From a checkpoint of a small rotation predictor.
Model: 6.47M parameters, 48-pixel images, norm layernorm_no_bias, activation reglu, moe expert_choice, patch size [8, 8], layers 14, width 128.
Training: 9900 steps, batches of 256.
Data: trained on photos of plants, animals and fungi (iNaturalist), 38949 training examples, 65.1 epochs.
Rows from block 4 of a small rotation predictor, named by matrix and row number. Rows with one number within an expert belong to one neuron, the router's apart. Each number is 500 + 25 x the weight over its row's rms, rounded and kept within 0 to 999. All counts start at 0. Numbers have three digits each.
Before each expert's rows are labels from the 100 images, of 14848, where the router gives the expert most weight on average: "top examples" is what is common among them. Only what is clearly more common there than usual is listed. The data: photos of plants, animals and fungi (iNaturalist).
# router: router (model.blocks.4.mlp.router.weight, 8x128), inputs 0-127
# gate: expert gate (model.blocks.4.mlp.gate, 8x128x128), inputs 0-127
# up: expert up (model.blocks.4.mlp.up, 8x128x128), inputs 0-127
# down: expert down (model.blocks.4.mlp.down, 8x128x128, transposed), outputs 0-127

# expert 7
top examples: class Aves; phylum Chordata; order Accipitriformes; family: Accipitridae
router.7:524508482504479454464525471486524474516544534543535563464517478520530488466493506493494493521505485478520461536450456503496507523514497472514489471507473496507459509514503537530472506519485490528478513457506514456479491487504502493537506502510504504477498511436488496533462491514496533493512520504530497485520463478512483480481514514476525517495482444499475488482461484583484485464491
gate.22:527469467475487513500483459474513522498483484491522474488445489476505486519501515483534456470480479452499474526546531536492527504524480449499441495485487510464500505535504497517483449540501528502507473461513477504533522526525478522482504473522500449492529577498517522516477500517523512489495469505499505482532536473514520520503530498519506467483499479439491497498486502517509480525450
up.22:527501513503537499493510502482508504472491495520531475523507513500525464517493480479469556501529476523484511523499455518497481557456535531486513528542494500501504495535526488477515565426498465504512470538481503466474499504474459458490512476519471541511506482498509441494499533473467506470523491465497477467508510514462500486470473511498494506552509526487527486527504486479473519542503
down.22:484506482507452497511529498501498512521472512490520458491467552477481511488481551496486493509517498512542479492485496551512541514529527512508489507486499516510560497458499482508503491520513483439484506501498507437484515463520470486500524505490485475492498514494540512485501510474525500512554467444519447535494474490513480498548477534497485482511523532471520533568485455515510490536524
gate.23:508503532491473464487486433473466521521471533544507486498517515507516479497490502453509480495463519509517521492498531485527522521530534481505476498478550494520464462532501455463483491492452510502514439490511472542459470495455474478488509525490525469525450506539506510550508504508498510496539505501513505478528511467477473534503498541494512487504498485453512533494512487544477501537509
up.23:516520498482508514506495483505472484500545480461477497479512529540482513517483496468533525468490496528482492485472468465478509462486543520465510552497525490517487470484497485484499529549552485471483519523476480506557546501502508504452485439520507467444485481511490513565460494525470527517523531482501496504477497492493497493482524551490497508521475458532480506490512480497508510491551
down.23:491497510522547498461445498510527489539481509504512476504522500516469578541530464520497488526474520506489516476509440473506527482482492500461503488519505458476501523500491528528505526454502472546523517505481513491472512486565490480480483508515510523501493538459514525478502478555503517498513483498532521513518504501488532517522527539543514492509527505475509454484482456509531496464469
gate.24:509499462479519465520547476483545537503493453499500473544515496485520521494486547478519520551482487476465474473471490489510487464522504505451498491495497471487555494514495507485515466502484522510480495531485526493503482565428530527527478477506524511524478502483472524477460508506528516489502523468470527513533479513504450479515524497514479461475473478489489489450478509509486501541525
up.24:518543520502531478487516441475500482500477485514493480504489508469500510519512508452510564495511516512517485525480505471533487500474420469462489445525527511517529464507504526480551497502495442513504486541477473476518535505525475503530476496470522490496492530515470489506546482514528514474542549538518496496519491477475534488529510527476519522481499465495531488510525521477492484484480
down.24:507495515510496514562538492488461497520508433482453538460488522484498504497557496520457530514576495516491489459531512519501483486517496456459500484518484512512516480496486496520482546498504494459503513515500538514504474489527504512476498486501495478452499481471511489512522499528477510452463480549523512473475478533512516523530525489520489494462490488503540467542482487493538537487516
gate.25:493514460460468506536483490471514493528518500521515492472512510554487477492524542522475510542455504501483487472495491484511447491496526506502474517504499468475483477454477513489460514539487560500500497522488531528493454513458484488529480501479490455508509499504509459544518531501481469515565526478493497476500496510484492476486525539526503484517470515519454516532493432496455490489516
up.25:523506471494503529509489474490505485505492499507534467528475499529528478526503445484481464498541494476473514491500506459511483529476546495469480483515522501494514442512496510511525558510507544498472538497517508475469524485501469511479503495488530516483447467500510460532541478543528479480451471487518444530484476528459470488489512469461521513464524482513477508487528533523498530467517
down.25:458487498489526521487503505511537460489475511503472477430519517525520521476492495505493534483515533507465505537499487500492464479447482490481505510501521512469522503478523444479518484508504488479471514503500511467485534555515544517513521471495528485493467512542480481467473523552510471505530449492498506528465474479519565501502486472527509465515502546484496543485507524495463504533471
gate.26:485514468494479497466511501513539495521524516532489535499470505511541535473483502493490535517506511495505454547460481525518516502498494506517472440512514489521520524479508553513483503535471455526495519495487498511478510490509530476527581547449513478469515489492492542509498486508434512483497527525539529520488484509500471465452468510482529482491483456500509510482469511480486489485460
up.26:476513479494491492480517498525530485499531510520514531500471499509538517494485507495472521509518509498483457556464491507521511514483503501529476444515491488500508521489505560513481495543471448545496542480489500504488529481511508480522572548443508472482516492495510533522503489499431532499481522522544519510485460506493467465447469504466533492492485454500506509478490517479492494485468
down.26:433475491549539509479490542569446470492502488486479475501529473504494469487501478504496456499515464507502481483505521495467491514483483515488542515528489501494497486517515482516511518486521469515532486513511493487469513490500455495491470449574461508497512499505484524498503508511501508489482452503478527519499529544505505516505499478538494539513540515496499493523526523430542516493556
gate.27:525472511487508497507445494500536497524500563495528485480527478502498524533510510507540516478502473468514437514502545502512480503515496456503471513516466479483514495509528472513466527530512483507493508501508467510534532488517535515456522509472566487487544515516497448470527431512500485498478505484529488484491511541488475468518450504454509508506505476507462509491507529525447491510491
up.27:506509501488526498494505486503526469495525541512509483506486447527509519510485480544561515518499493484481477510489508497482470513496463466471493456549498470469518479493505506486476523581478443515496501461487492490503508482512518522508517485531560494482490514535490505468479468506479471522514529518519498480484490490487481451485432487461498481481508516529436496493484519525440500487491
down.27:465442520503507488532470543505493509482497463483454494452503513495467492479485480451443497506522469504518485479513487501485478464499532501506502525522525494486487520526485465514529493502481484527550521508495501464495524484498483501454520494491467482445455491504508494482506466546490464474446469504541517458525524532464505501511466508509473521489532504494516458519519535448533495507500
gate.28:501493506490479497522548463454507483501505447501540508475507502501481511514480527461538486515494508516472506506490519484518489463494445545474486489477480526524524475475441530518525532505465462491500517446462506460517483452558476521508486523495504491515466504485512533536504514510476510480489527500509511477466517499486483468497496532482523478498518479452555541514508460495509494543524
up.28:488473483529468471504503503500530477538471492482522509485489536517531509466484512514488531500497538495471500511509475463516495471509501480466489432503489538535519516505533473535506535490495462473493550465445455485508497469540476553461497501499522432512501528461527493508510485526485439521475510493529504501538491514480521499492514503486474498451522519479523504533509498519491497455501
down.28:453501520534553519516453498525434483478489494535465517517514443537478468512466494498512480568501502526527469473492460529507485486513493517485554527493549488508512500503521487468498517485500497539543546502528488475480478501459478507473490481485519561549529491492508506485475516478510510505520500495455495515518504535492510510491504465496502489465499513535522474509498514511527466512514
gate.29:532501477500464447475521489489520487478526478513492513517454489516539484513536508544528523497489523502513471522546499521502521478512459505516480487503488468521517502537515537501482523553488458530495507462525430487504490496516505497517475506477549473498498503491517542472526500530478543520484495529489528478536486495481445506471514490453480457489470501487476522486509541528495514445479
up.29:525491497520522514528500487521490501509482502546512470471548511498478468523505474502499478464481513484503512485516495511500503530527546504506530504526518533475465508503490472478556515460525500521574481527505514544509491506457449467521507465543457494519491457494480489512479505462522490503492495459476505465515531543520514505556502487490470488506540522540511521523496480471494463523549
down.29:522491466480447485564504486458465501479518486510544476527516544474500541535515508547514542513466509493482495520461446507518480562524501515499474470524483492508541493454487514480467499523477489455484521499488500490460459490506527465482511521471542495505492502518503504453531501486523480509509520515534512532466487493513511498515471479490516491482482512518508489513506498509491505581510

# expert 6
top examples: phylum Chordata; class Aves; order Accipitriformes; family: Accipitridae
router.6:592473483482482463508502455477517486466533515540522510486544488518529470497479506520511476491502492489534491490490440485519557495509496473514510517477465511513471507495487451544490475476470513514489487483501502514469470517459502473478466478525485500496509513430496508528468514513497530500494495501468503458504469467513525477490512508481502489477469509463473506471487481563506479490523
gate.18:506528474458492491528496506507510483526585458465496528526472505467545469525489479500556542503471512500486512486450486499515528532492492446511507466502513470518498543517480488479479485482523502506491531468497522504465517494501477508545459510500540480543507507491525489518508453494536488512528537487506511508488506500485469504548524486498482501484509530523482499485548480545462457504510
up.18:477461514523532494472469465498449524492465496542471478497515530537466480492484467528476514477536508507486500524483484492508490473515545551494505494499556498514503485535512469489504464486511500442501523503486530466542518501479508559483527508554487540487478539528471482428497480495502512492504464520495496492532519533488521528469544509526538510495495490504502487535478486492507484500476
down.18:570505495499481494494498495525482483489501515496462494513509529501435494498466512500500544490470480498459484537495505521497492507504526462541485517526433481440471452494506486506524528458498553504443472505487507516448505470502485480511494510541512515479547521517496502527500489545478477514520510512478501473468517516556503502476483491515490470523518530524473540499521530528480508483507
gate.19:512496452471465508542515504465457481474531531540479496497519493509567528520507509475448506495487534520520484519482475493470445513478473494470482504477535493475490491513496490530497514527492503523504507505507476508517520511508507523469527497473450513466480530523477538523510510505488515486509521484442438513524471479473513509491472479538481500454497456503482496484503543530507525476442
up.19:514474494507523505529525516475483492499523436476488497483522443511484511486486530449520479476524470472454526488497497570495490503514479506420534510509494522477523507459495477529463518455474501544529474487476509496542477491513469546491521511522504515499518515477514532475505513502511482499485500501499446515461482499515513470544504498506517514476507517517497545530483500480528532506547
down.19:523488518474492466491507535488522504488572481454535494463506497526513470531521474464499515502488505535476461496520494525500491468486498461539465509482516481471455509456494480479510518519464459503497512479548529511453528529487493472482488527483515529515503516514500462504459433486509501506503495539489502482465496486518507495475503517524493458525520565475514544463497487506470498467493
gate.20:538475532538474529496515465459509487486494532476497469484496496498462507494508491469556518505474461476473539488488512514537500495517471460494478539515509512482496541536516471454492532498510503480455489464480494508543499485499484500497491493572525492504474532504520480490515515517481531496470494475528473521479496546524537528495520511552547509516486500450525484511450500526469511464493
up.20:476531505522487481525451485476474533516495560538489539478507502534550479488493572541532516491498464483545483455512508480483487520466533540516495485520467454511500502502506544495499500499481500494480479481454494484494477535443502506492498531500476503510531504514499535525476509525489508521513514488543490455481499493508506480510497460488471522466451495504515479482436513517496521511472
down.20:478486485510454472528508527440494538494474450514524463523503491492510491509457472509449458503463544505502473521518467501519498470541494514481504504449490520508501518531490530496470509513523504513547556492482496525505523480521498482533508478464530488529517514483482504420489511497497528482452506524490528497493506530457485487508507496474508493488484491493511490463485516542508477489434
gate.21:502510491500492511491518526471494505498518502479518504513500506519499492495492479489529481533492452554497441494503491481535469520473505532479506508482514509507523532514489525456459476545537515496492466472531461486524465479542475524516474480524499472446514513468570515517516528484522507487523520482469485486519484480528518501502476469530490504465474527499529462541459555555524472482515
up.21:531480472516503486517468465516538499532507558553531538510501497532487527514507516479488517488465506495465531464485494539487484540499433480518484482475432520455507497481520536518503535507497525480500485505466491501457498482483516486518461470498482471539539472486497488499484538480474499539515493482528505482500477523482533515561493472528480510508486517533497486505496520497457468472517
down.21:528477493498528491525472485513511486519497521446532483482490450531514504521522488475495520533457501520485529572502468487487488506480477485483551494497441549475473518505485525535487539469468465456482517471546480477508488489490493492499464489501505487481489474488507467534513477521498538512495543546503535497483491510518500484498495495442488547473497549469508456474477496495504497495511
gate.22:542505508490523510497520500507470515479513491524556475495493534469467502504524529525495466483489508502491523477502469497538536518481495497460533498511496547460539498461512495537533501509547494481489508499539542488490457520509484536502482483519496497490504526525507509494494520504529502510487498493483492545495542519451563491443524526514489517561551518502541480537494483525517458527462
up.22:525467531498500518495505494520479535483538483458465475517462495512542501499499472510512460523564524535481477497505516504494487464511507477506517559479555509510493485487480498523502521495505529505516527522513480469506512512551501501508484458545481519458491471495486478492536542511516514506500494538527527485471503498416476495446500503466498521515531464462555490514508492524529495503501
down.22:493497519493507440490499430516525437504476529522529495509505476549523489503476502506550477509526459510511456497485491511516494483519498454530507478462543516492516487542521517476472524530513507540472501530480520482489497519484509491515499467478520505522518447520473487494486492535523526512479504514506490470497505477483510488485513473471405470493500522530492455518530495475495486477518
gate.23:542547458465513511551478473502553540515512501527557501535511494506529486501502491478506510504467505496471504486490530460537475496525501472520495461507492519504520488507491545496473487487512468463500499509483499479486460475479533475556507499448497458525547518505518485509505437543520483491532517494500493474543468502498544481453512476515529479490490494483485528482471505510522463506493
up.23:517447492502494542486471501508504499473501475460516489518500516441486498484508477520536481516517503545496482514552436531477528485465476503502500519479478469513467492495529466490497508453525508485457542490488504504546517511451473554482491466545513477471481511502502484512493535506515513517459476497504478545498476497484512480555491507511522549465485494495498484454493536488524538495498
down.23:506494499524489498507523495481525505486518485535494534536471479511486502475498504447486502528478503486489519474444493522547489504485546500489514533511510498463516451489500465532505496508485561490494462492540510505480497459508468489495534531512485551513488467483536459488480510523526478519497514455456434492513505487506561493516521495522467528520560490465497530529495465511482490479525
gate.24:540528493513518490485544504503524479547501492489551507515463514477513524533477518470461481512503560513513519504503494452486507440528460460498524478485515548470490489494461528491494517486513482534528547496465514467508496439506496518524526506503507483524481500487497474524476484505476487447474514502517526500532480500482468511478518522457544482449534484504529482507489497502463537520488
up.24:519519484488509482506503526508562492554522509464493477486493550481494552492488518474465536463474525506492544480469487470481505465483492490497514455480519565467518537487505525473516509506484433503492525500479519464496528439523509500496549525496501493528504520504500497464507490522495500461486498472544523522504494520510487485480500524461530521510537505506549496510484500496453500525460
down.24:438445516513500549532470528515476479467486455480470501492529449493498481514518470501515515496493487517508475487509458505457498516500559507494516535525536509514493472527562498509496497488543501496528506505507494500522505525466475472483448479495495509481468510492522497519486496526549499528505497484471526494509545521444501512499476467477500536470491503471470455484527541460526510512511
gate.25:500466503480493504499504498508478500489539529489534541507480528475524515457438491510488488518491500523562444458459453465529514508521470458551499510483501474519537478477523541483459485499462475510486536520499499516489462491473486506535523536508502512519498479484499466513514503493503493497526491484500523514494477486557502454527498472481523519527497526534514546482543469527505465517499
up.25:475479513549522527473484504475482525470489489490455532505528526481491490471517449523480500465554516520486496520529476469517555473473489544511522519533505487517479489560482478529511518483499527523475522531539492535527497511491508523468499488535486508465462477516475496524511466499482489472482435539491509505466499536478497486481531472479487535492472523491488476467519507513501554510490
down.25:512513511507499497488502516483485502505523532538502504471505526547475503513485517470531505519528520477453507446495529478514468482522542463445503470480487525484522512509520500472503537493517503516482502528472518476473529481522496505496509513489466538499433523478560497470519488506494477517509503550486457470467499504447492482438466510513482505529519492541457474531500472457511526485514

# expert 2
top examples: order Lepidoptera
router.2:462465535536529509534470527527461543461475481484438476503508475503468477461534488481482459498510505504508479482532505531488493500486516538486550508494512501508477487533544472504515501468545524460508496516544482504507526549481488472456479467535478543474499481546490487478483499512531514514485480486466513503492542511501494519519489474530486505499512522527491464522536512462533492479514
gate.4:548525498491503490498471488476524468539489477445528462486512509509482543538517493512489493537496508451522542547495462532487495493506504502495460483484526541454507515501488574535527487507501477492500486503501526526469507451509530470514515510487556502538537489457504506475541550533466508517490504480534465496489518539504492505519496539517508521489495503483461512494482472527496485505509
up.4:502537465486506498524517494521543504522497511491513489483490512531508480474491455520504480489489498501516486533521500523539486478495504499507454519468481486557495471507499515517451494558481515513472515533495438501456507474461498512507480502481501517526490501486487515523542480470510542495492474519462511457521470485513504510467571512465447435503519508486503510472490551540479499470525
down.4:517432449525485482486471515506513523507510529479519538483481520499518467506475494498463533504475489497537513491544515468534475470506485508458528482511538515517478487493470526492482498518477482490481526503502533464587507499501531510505526500480493522482514514493479492464475432498472523460511451463538487486525505511462485469490515495480452517489508506533496531495525471501546501490488
gate.5:527530468499480495493529443486506456506517542488537500536527537521509521535517503522530545488481498482446509512466502529528475513487519478501475443507460510485495529480473526502504503549468492534486457505515486516513501482505510493532531512458505477533484520485494487485495533515468502481485519502535469500517488465457491482546487511512473461486473474470489517484478564493505462526463
up.5:494491490491516479467468527515480473460512515516476524514515504494512503481517463507495506500501492504548471554474498498490493483467495587498504518525525506489527508539517501491524501513457494553487487537505523524546515496451543512489523489515542471500454463543525544502496480512510457516473476512520470482498524518507514498561503493504522488506534478499492486492528451469454506528462
down.5:530483514495506496471468487480478468506524458491496493456524521501504507493480499513503424534483487536499515503491484513517526518494503475509536532466519491512505513543479506560466465511487454498492478463535491497532499527549499506484480500474534501512490541529505468462438504508508508510480475505469459488532515483507513484557522467497544530495487488518478489444499492457494492494554
gate.6:545540466485495494496472486489501443506505491523514485452498510494539523526507493543463485435478471522501476499522487480509540469503508512546492455472492487464536543501467548503472454544515450520503523486488440501497480481539519516544494535482521486529531533472516484492504509490503470487489527543503534463504499461518511501478483523474503490523509478491515480479504492489514506481499
up.6:499490480478449491516462478508516491505573503520523465508456517490531468454544466560501514531482522537529457502464501448524506463506479468488514490486492525482491504515486514493480470507537489504495513464486486498533521472479524467509494535494505500492533496472525522491483475492512522479504554504514498451520540479528467487494486488470456470515470505508461491525504467519479516472475
down.6:464467530525532498477482493457476521528484478484481531555517481486509480482487507518488482528497545490499533538518500474490504509531509527489523489567497469525510531514528440499521495511515475508550511516496474491491531533503493522484500463544491504506506460521501533519470517497516466492481479509470462503489522505500491518445478442524451530506454538498482462508495500480524505493451
gate.7:511482495463505483531526520481519521487455494475499536474510494471483550558479500494498505504519528478480478488492512515482516487487489497521457521513473478521536488511478464494459497491512481499476514465515493508540423514515526473537554538508505480460498494479528543499549474486537467552523506507509495482527483531508471498518497484443509521514516497509517477474489491527472498522563
up.7:481516459493487495469480463534500482466471537474496490476536511504484524472493491531506470483485506503488482482477507487456539473487461511504510457520528483478481478520501504487475490495508479509461507501520543460464474468518499507482462490525500521557468514457540556503505492496517522493479470568512568534536500464482496512515495471521516478486475506495493525449554486490485508499485
down.7:507482481518484520506489507546467433494539490493490495520470470521508521501511539513492520527505514475516479533527486461503479474520521467477506511477500496477456502510498474470509486499562515536518473515494474471500506481514505510502524565503464505530505537523488509496502500577534523513436490477439497542512506479487480534512521515531482494493453473532494543526511489509526487496516
gate.8:551514483439480468507488430490528490510520472503509522500507495500509536519497497515536500509510531532530503533528476534488528480485529514491508447513507471463509493447523481523488507518522510524467550465464510496517497490535543533520532501511504482525494520460494532515463497499450499507511513477507518465526455491448471516522474483473480507472502469502495472471527474516506553489497
up.8:501442543506513519480510530474499527476465465523465451497512507468487489502469440490485514477515485479515501464512482540500507522481524477490455494480488504519481459522486497519508550484495502498509473532506483524482486512478503491527511485521486514469489488509456499457468500469508559468492465482481468462471521517510528523481471510513510563493530508471455499505488478458448506518541
down.8:517523516465498522463529480521523492513499529509507528500509497488544495523503484528526505476470495520521463505486463507528485574508507533529448500498479548557525468474461517506486487539441498508455463484472507524505477448509524469527492491506483502506499485550477460505515551448490490487499480510520517497498524486506499484510501497509473460485505517469476502512466489539494468543492
gate.9:545503482489514492470498433549522484479465537494536512498495506504527497534463448490505540467486547486498513512544486474495470504525514494528500492488486514520472495498502524527486513552526501517484507441492520544550494480501483518502513464475498466536508490479500473491499510528466484522494509485501469486519495478559542490476545509523462513541512495471514499488538487525475504540467
up.9:511446499531486484487482512532486506490509506496533512472495562527473503487500470474480452561526489519500499505530507494535507560533537489469482531474489481522482482509520502464498481509494476447491486459490501492441479523488478492520454493520506508502558545481518480503521451496528500465497509513506479505517532486477529510473475495472487490549494509525495515494488539512550531511538
down.9:520482499548479482452531551514533538496453497499468523472463540493505468449503515486474467491498514506499477504550475541507523496478512517488495473476530504511459478515490486510474463458524471510481493548508489440504523493505496502484487492524501477491521479500502526506493492523528494478511476520531485478531516493506493474502500485575495486482536489472504538520524497502468454434470
gate.10:508494483480518464506511440475525542485523538490528488465541504511533539543506510510531455526484486484483459519530495476523508532523528440519486484486496548484507479501474522511448507478535512493500483508467482441502509510500509495520517521498537502526482506516532510512476497485514495510507517463499479503472480470474494445493521533460539473423512478504526494539508503520501498494527
up.10:499505498499499472521485518505501543491512496511527498513558497498503499467529448504513520534520523530537491467445488516465536489503481488490479485516498453521532491563541467468521472478478505514546495474499512473499487515497442478501495497472461482487505486518444532491505479435474535525488495485499529516508522536509509501489486451501482526495492495459494523511502462523567506480505
down.10:533467522496469518505454456484481490514525497495499526513514492521490499510463513446483525513529530480506538490490489517477491493515485520528514499502524469522506495440532509489505422541484494523517506570466452538475472483490477501484516507487503492516504511522499489477557505486491501503536462499513503462494467461489477507492480463523505519508471508488567473467489514533489521456470
gate.11:492450503529511513503506489472580498509508486473509486539492489546502515469495501523526494451482440493504508457482518524540472490523488504491478482501511551493501513505470506497457495497476500520470447457472498486465516479478491519504501463504483473514486520472513496514485521502461500474561539470497480509547508461525496502518505557542490504523456493514503482453507494541504478490518
up.11:511535496574518472553521459523508479519505497466496515480488470490561516505500501487506512462502552529493487561463508495492577521482496479479514469505484517463503455518472473507497491499468513499474535491475470492487526524483501489501491481498497503521478477518504461478511484507521504528500532513499499477473486519490516508571495543502499504452491467451465500505526503540487518495522
down.11:472491495503510450525481500498491484500514523528498450488546495523503490485483482510486520533555479473537553552494526464494484469465499488500514491510528470507460453523519526484528520508529526476486503494504503482536517505540477511513488531437476477503474486500514513489503524453481508551475502458533540470452533537464495481472495522497494484515505475516502470494533472482464487521527

# expert 4
top examples: phylum Chordata; class Aves; order Accipitriformes
router.4:497562464487480501473551488496534431538510485511530500522485546482500514517446510502496515474506502485474511529463486490508504495530487455502473462497494508499517502468486517471516523534453446530482495506458510504490496451526530531520534533468484481513481498463505528472522495471466500491507502512536505497516478496482498502483494520482526508495515453494525511481443447526463488514475
gate.14:519488501475503500499495537491526546443447484466481502470497477488503483473529458484495486475450513495527481491505482506516508528549456519466488507485483519532508509541451506473447510516470515499453463509491491567527506507495514510490481522482469498439469514510482473506505538515500506536476507496467533477500539497534533486526500504548502474526480505481499491463500488491485493548501
up.14:501482508505452538493478535483507502463466530487553483474517501494512499489471476529490477447478507467473507494466490464496512463540556479489534494476529546474496503493483478492501525484504474468437501467501512546493518516540484466514492489536493518507505497493488418488520484509498525502513505458522481486474502511495484498534492528508520537505513498450516493468524452480481505455504
down.14:514540477510480492474475479498492448538532537522491519509512534505502520506459500485518521503499480500512527509511474473512504538448531556518492497505527513512490522502487518498505499473484513490485491488478496477525465489506497509516537537457501492502498508429577487532526536499492509492559516483502538539464531460496484490459486532504479445502473496503456510471466527483496492534474
gate.15:498504440476490507486521502438518518471494503534533469519464530433542465501506477491486490521545538508538497474513463476512498497531530479498442488500507493519517493513439554477491492480491485540504501547552521517495454499515467474535513504477512482495455488475520485523539479495499472486513483528490529478534456457501513495486493522520466489506492497486488490499480499494506496506518
up.15:504503494508523482493495493495482532485473509543490523515507498437490460471539475523490442495497479516529494492508504474509492509548477462476505498514515480511488483503439538489477457485505484519465488533485468527514513510513475492512501474464485520527485513485519480494522523502499484481496450551488506504550470448510488492498490513476453556518507455446479460500559494488500507540531
down.15:452537504515457502521506502540483519498504506463488487508511506485486552485471473458489536482476510515488513526533481477512506505471507492536488530558460530494501518503513487505502511521493494487507523481440518470516549511548504460514531474479497493501543512494480523489491472494506535561444438478510523536464522497480478515508488484490471494502516512571516481501503509477542486519496
gate.16:537533510483500450516456441460509509470483515452499507541494525493477480488514540530498516476477502527486515521515495470489507525528445512519462472485490520497490510514506498517478485509502532462500473510495483487484436510452471514521518505499540518541500490486518542507499556501518444510531515498461502479546502531496555471505484529480458498502512507495496516510528495466503533520534
up.16:499470505505483459518503468504471509486479500480496480500522496442521494514472522518527532511530531562510461534505520523513535502503503535539498556546507511478499491468521505504501505493474498468479540483486471542484491465489471496547478539482562478504475474495528463467497510481487503480482526472534539497504465491505478474533572481500498556519482484498523477497499522494508502530489
down.16:484474490517504503482494530495448486504526479461478518547557491492476468476495500485477547495512496513476492464546495529468462514448501501544493499499525527515495522533503524481478521526524507475506509501488513524504505505459416497500512473459471482493482465541466491514495487490490499514462502488493486483547539556481476495489513478465460504543491500473483445488495488499521491534515
gate.17:524523545494486517536468529483502459506519532492539530533486475482506517524500513525529526479503495475465513505508446501494510490488487487511508466531496528476482464489514459506516509545516484515506530490470529467480527500460541485485490485528509486498531533530488480460485514552477424447503486507525483526506521540504553484513478540505507524510524534522531490507515479535457511525490
up.17:491520485491495488468517496499486526425483471512467493502493521491523488515531505516510530534476488474470427510529512498501542517516469535483501474476487523559502505513465528525531505514478477522448519502500476535511473475520454473482484490459497499496513519510488527493491497508493580477477521482519519520512479487522485529456494503504495550498497511508461474495495546472508550460492
down.17:488545479513463520456502438449466479474489509521492547505459518524517527508458511526537494485438489468507516462441500466502527478516504481523472478505510481513497493487517538502442488527502475474522476472489487499494474508505486518517486499505506492507522549485512491532504502509452513540511539488514495525538504463497504515490503498533497487447468485502483527551492470510477502521540
gate.18:524543497528503499515531466493475499496494433493568489504532523486532469470515459473516499485487498499485462474470492487513499518518540532477490508476464485522519480520503498452486469503427517532483514510556495519526448499493506511501488500510481495528482498485545493476470531509543522501512491482459530501536525504542521490515491509487509488515494510460451474488485500512495541550471
up.18:472540492502518516489506542515469467521523477507504491473511488472508557513470502510477498503476548452479502519501526508512483500467501531471489496494492510516517483494584468466529509531484507498468549528514552521468493498495510472504510479493478542481542531518521560508474478482474461501549515470516455483515540507447515554500495492515466502509521489485508480509513508496505489528504
down.18:514512492499549491477511479476514492489447474475503552546518498525523505474520483462523506482520520502479499512480535526483499511473520539487530508450509514531497507553519506494496486463454490469533452511516479487503487489497418517504461524489471531542478523489504515508471523464500486517517500479491521472502496453487490519513538461524489490497511460517501520541433492506531499521492
gate.19:520470505493467504468544481464474446491505461469486528512469507487527501502477513550484508517480524544529487532558496508529547482512501506469534528494489499510485530484525543475477481523487516567523528513513504500518477538482493541524452488491503463523485503487531491534481511475506493522497498468503513501550524476503457491514518479480456476498449496503497492475493534537539508506482
up.19:483488527471507510481513493487486508514487494485498529493471473475522569488451499525518547493473553488483524531491533496516541504510485502473508478517495497513552533493494484487496506524506483510519565477471508465507497520511525502508508520458530472515547524498528507484504504511481482551482532470548525479477518474456491460515540498499483454519448505500529480485486558524516509464470
down.19:450491498529518518518509514528502506502508501511478489435518466488471523478507466478500486560520555521540492508525470483507474476481484508468521508473520478489441481549541494524535527502511545515514495516494520524504521513467459549505454495501474557498483517482483459472501539531507481488494510484497508521490491525480472484493507492473522496536537497493482456496514450453506512510498
gate.20:487445495489497508512441493526491450519562530485501525515460493503520508517542522523537514503526509509527481534511490552471518499497473479518529504521473453486500497485511479485463476502516427551464474463496475502485498529476494495502503499503511478518536490509502524522516486552499459548511502525500460495506510480493514480516454489478501499500497473530455508453468537489496477480489
up.20:504534490510506504465514483470492576497459472525505471473539531487477486494498485476475467502478503507476526476480498469514487472489524512466496501485519549543520513546492494524533531461482537446516512540516537470524528477536495482499481513508492526470473506510511462470501526479521520474495486484488517502488493517510478545496541516542486515511502555474519508571501478511507535524509
down.20:531504512485449519488498434476523502477500496511536522487500509547541473506482520566559527556456460497503498465504470495495507481507493494531487498498484507503456461452501530499463510501495501463467467466476500531544493519494500497524498498474519499486527531498522458533500530458494513515531526486509479511524487455520481493495516537485514496490489497513504538482476497519440489518498
gate.21:524540483457452498457546468462514515508478510511549533462436511510547503476476492510505502511487507492484514501503499510520511500496499487488513481484530523543522473494499517481498474506515500501523504486458514473500473445522538494517515524480512480481513532469473489502534505511459512501476468535565498495534480502470508527455550530481535448496494512506532486488485490555505518465499
up.21:514505479474491471481563472464553472510488528502526514527454514498485533505478511487499504507504503486456541514514497502524488494497475512496490477481501534545514524488468503515499496501501491466505480473493506501491465446530566510521501551465543465473548497502471485472508502516455488483471498536561501517538491505473496494482527530474542454488495484506557497502489503542500515485488
down.21:453471484513504493550485521552459516486500469500458494506486490493479511495546516490487501500531541529511485529540530456471494460484497518482550509524503494520532526524499497513510503494489443518530555481512526507514508509532500487470488485507511522487521497464459500545491462559487446510455473504504545508482498556506473504498490455500495523501482488531520505509516498462529529505485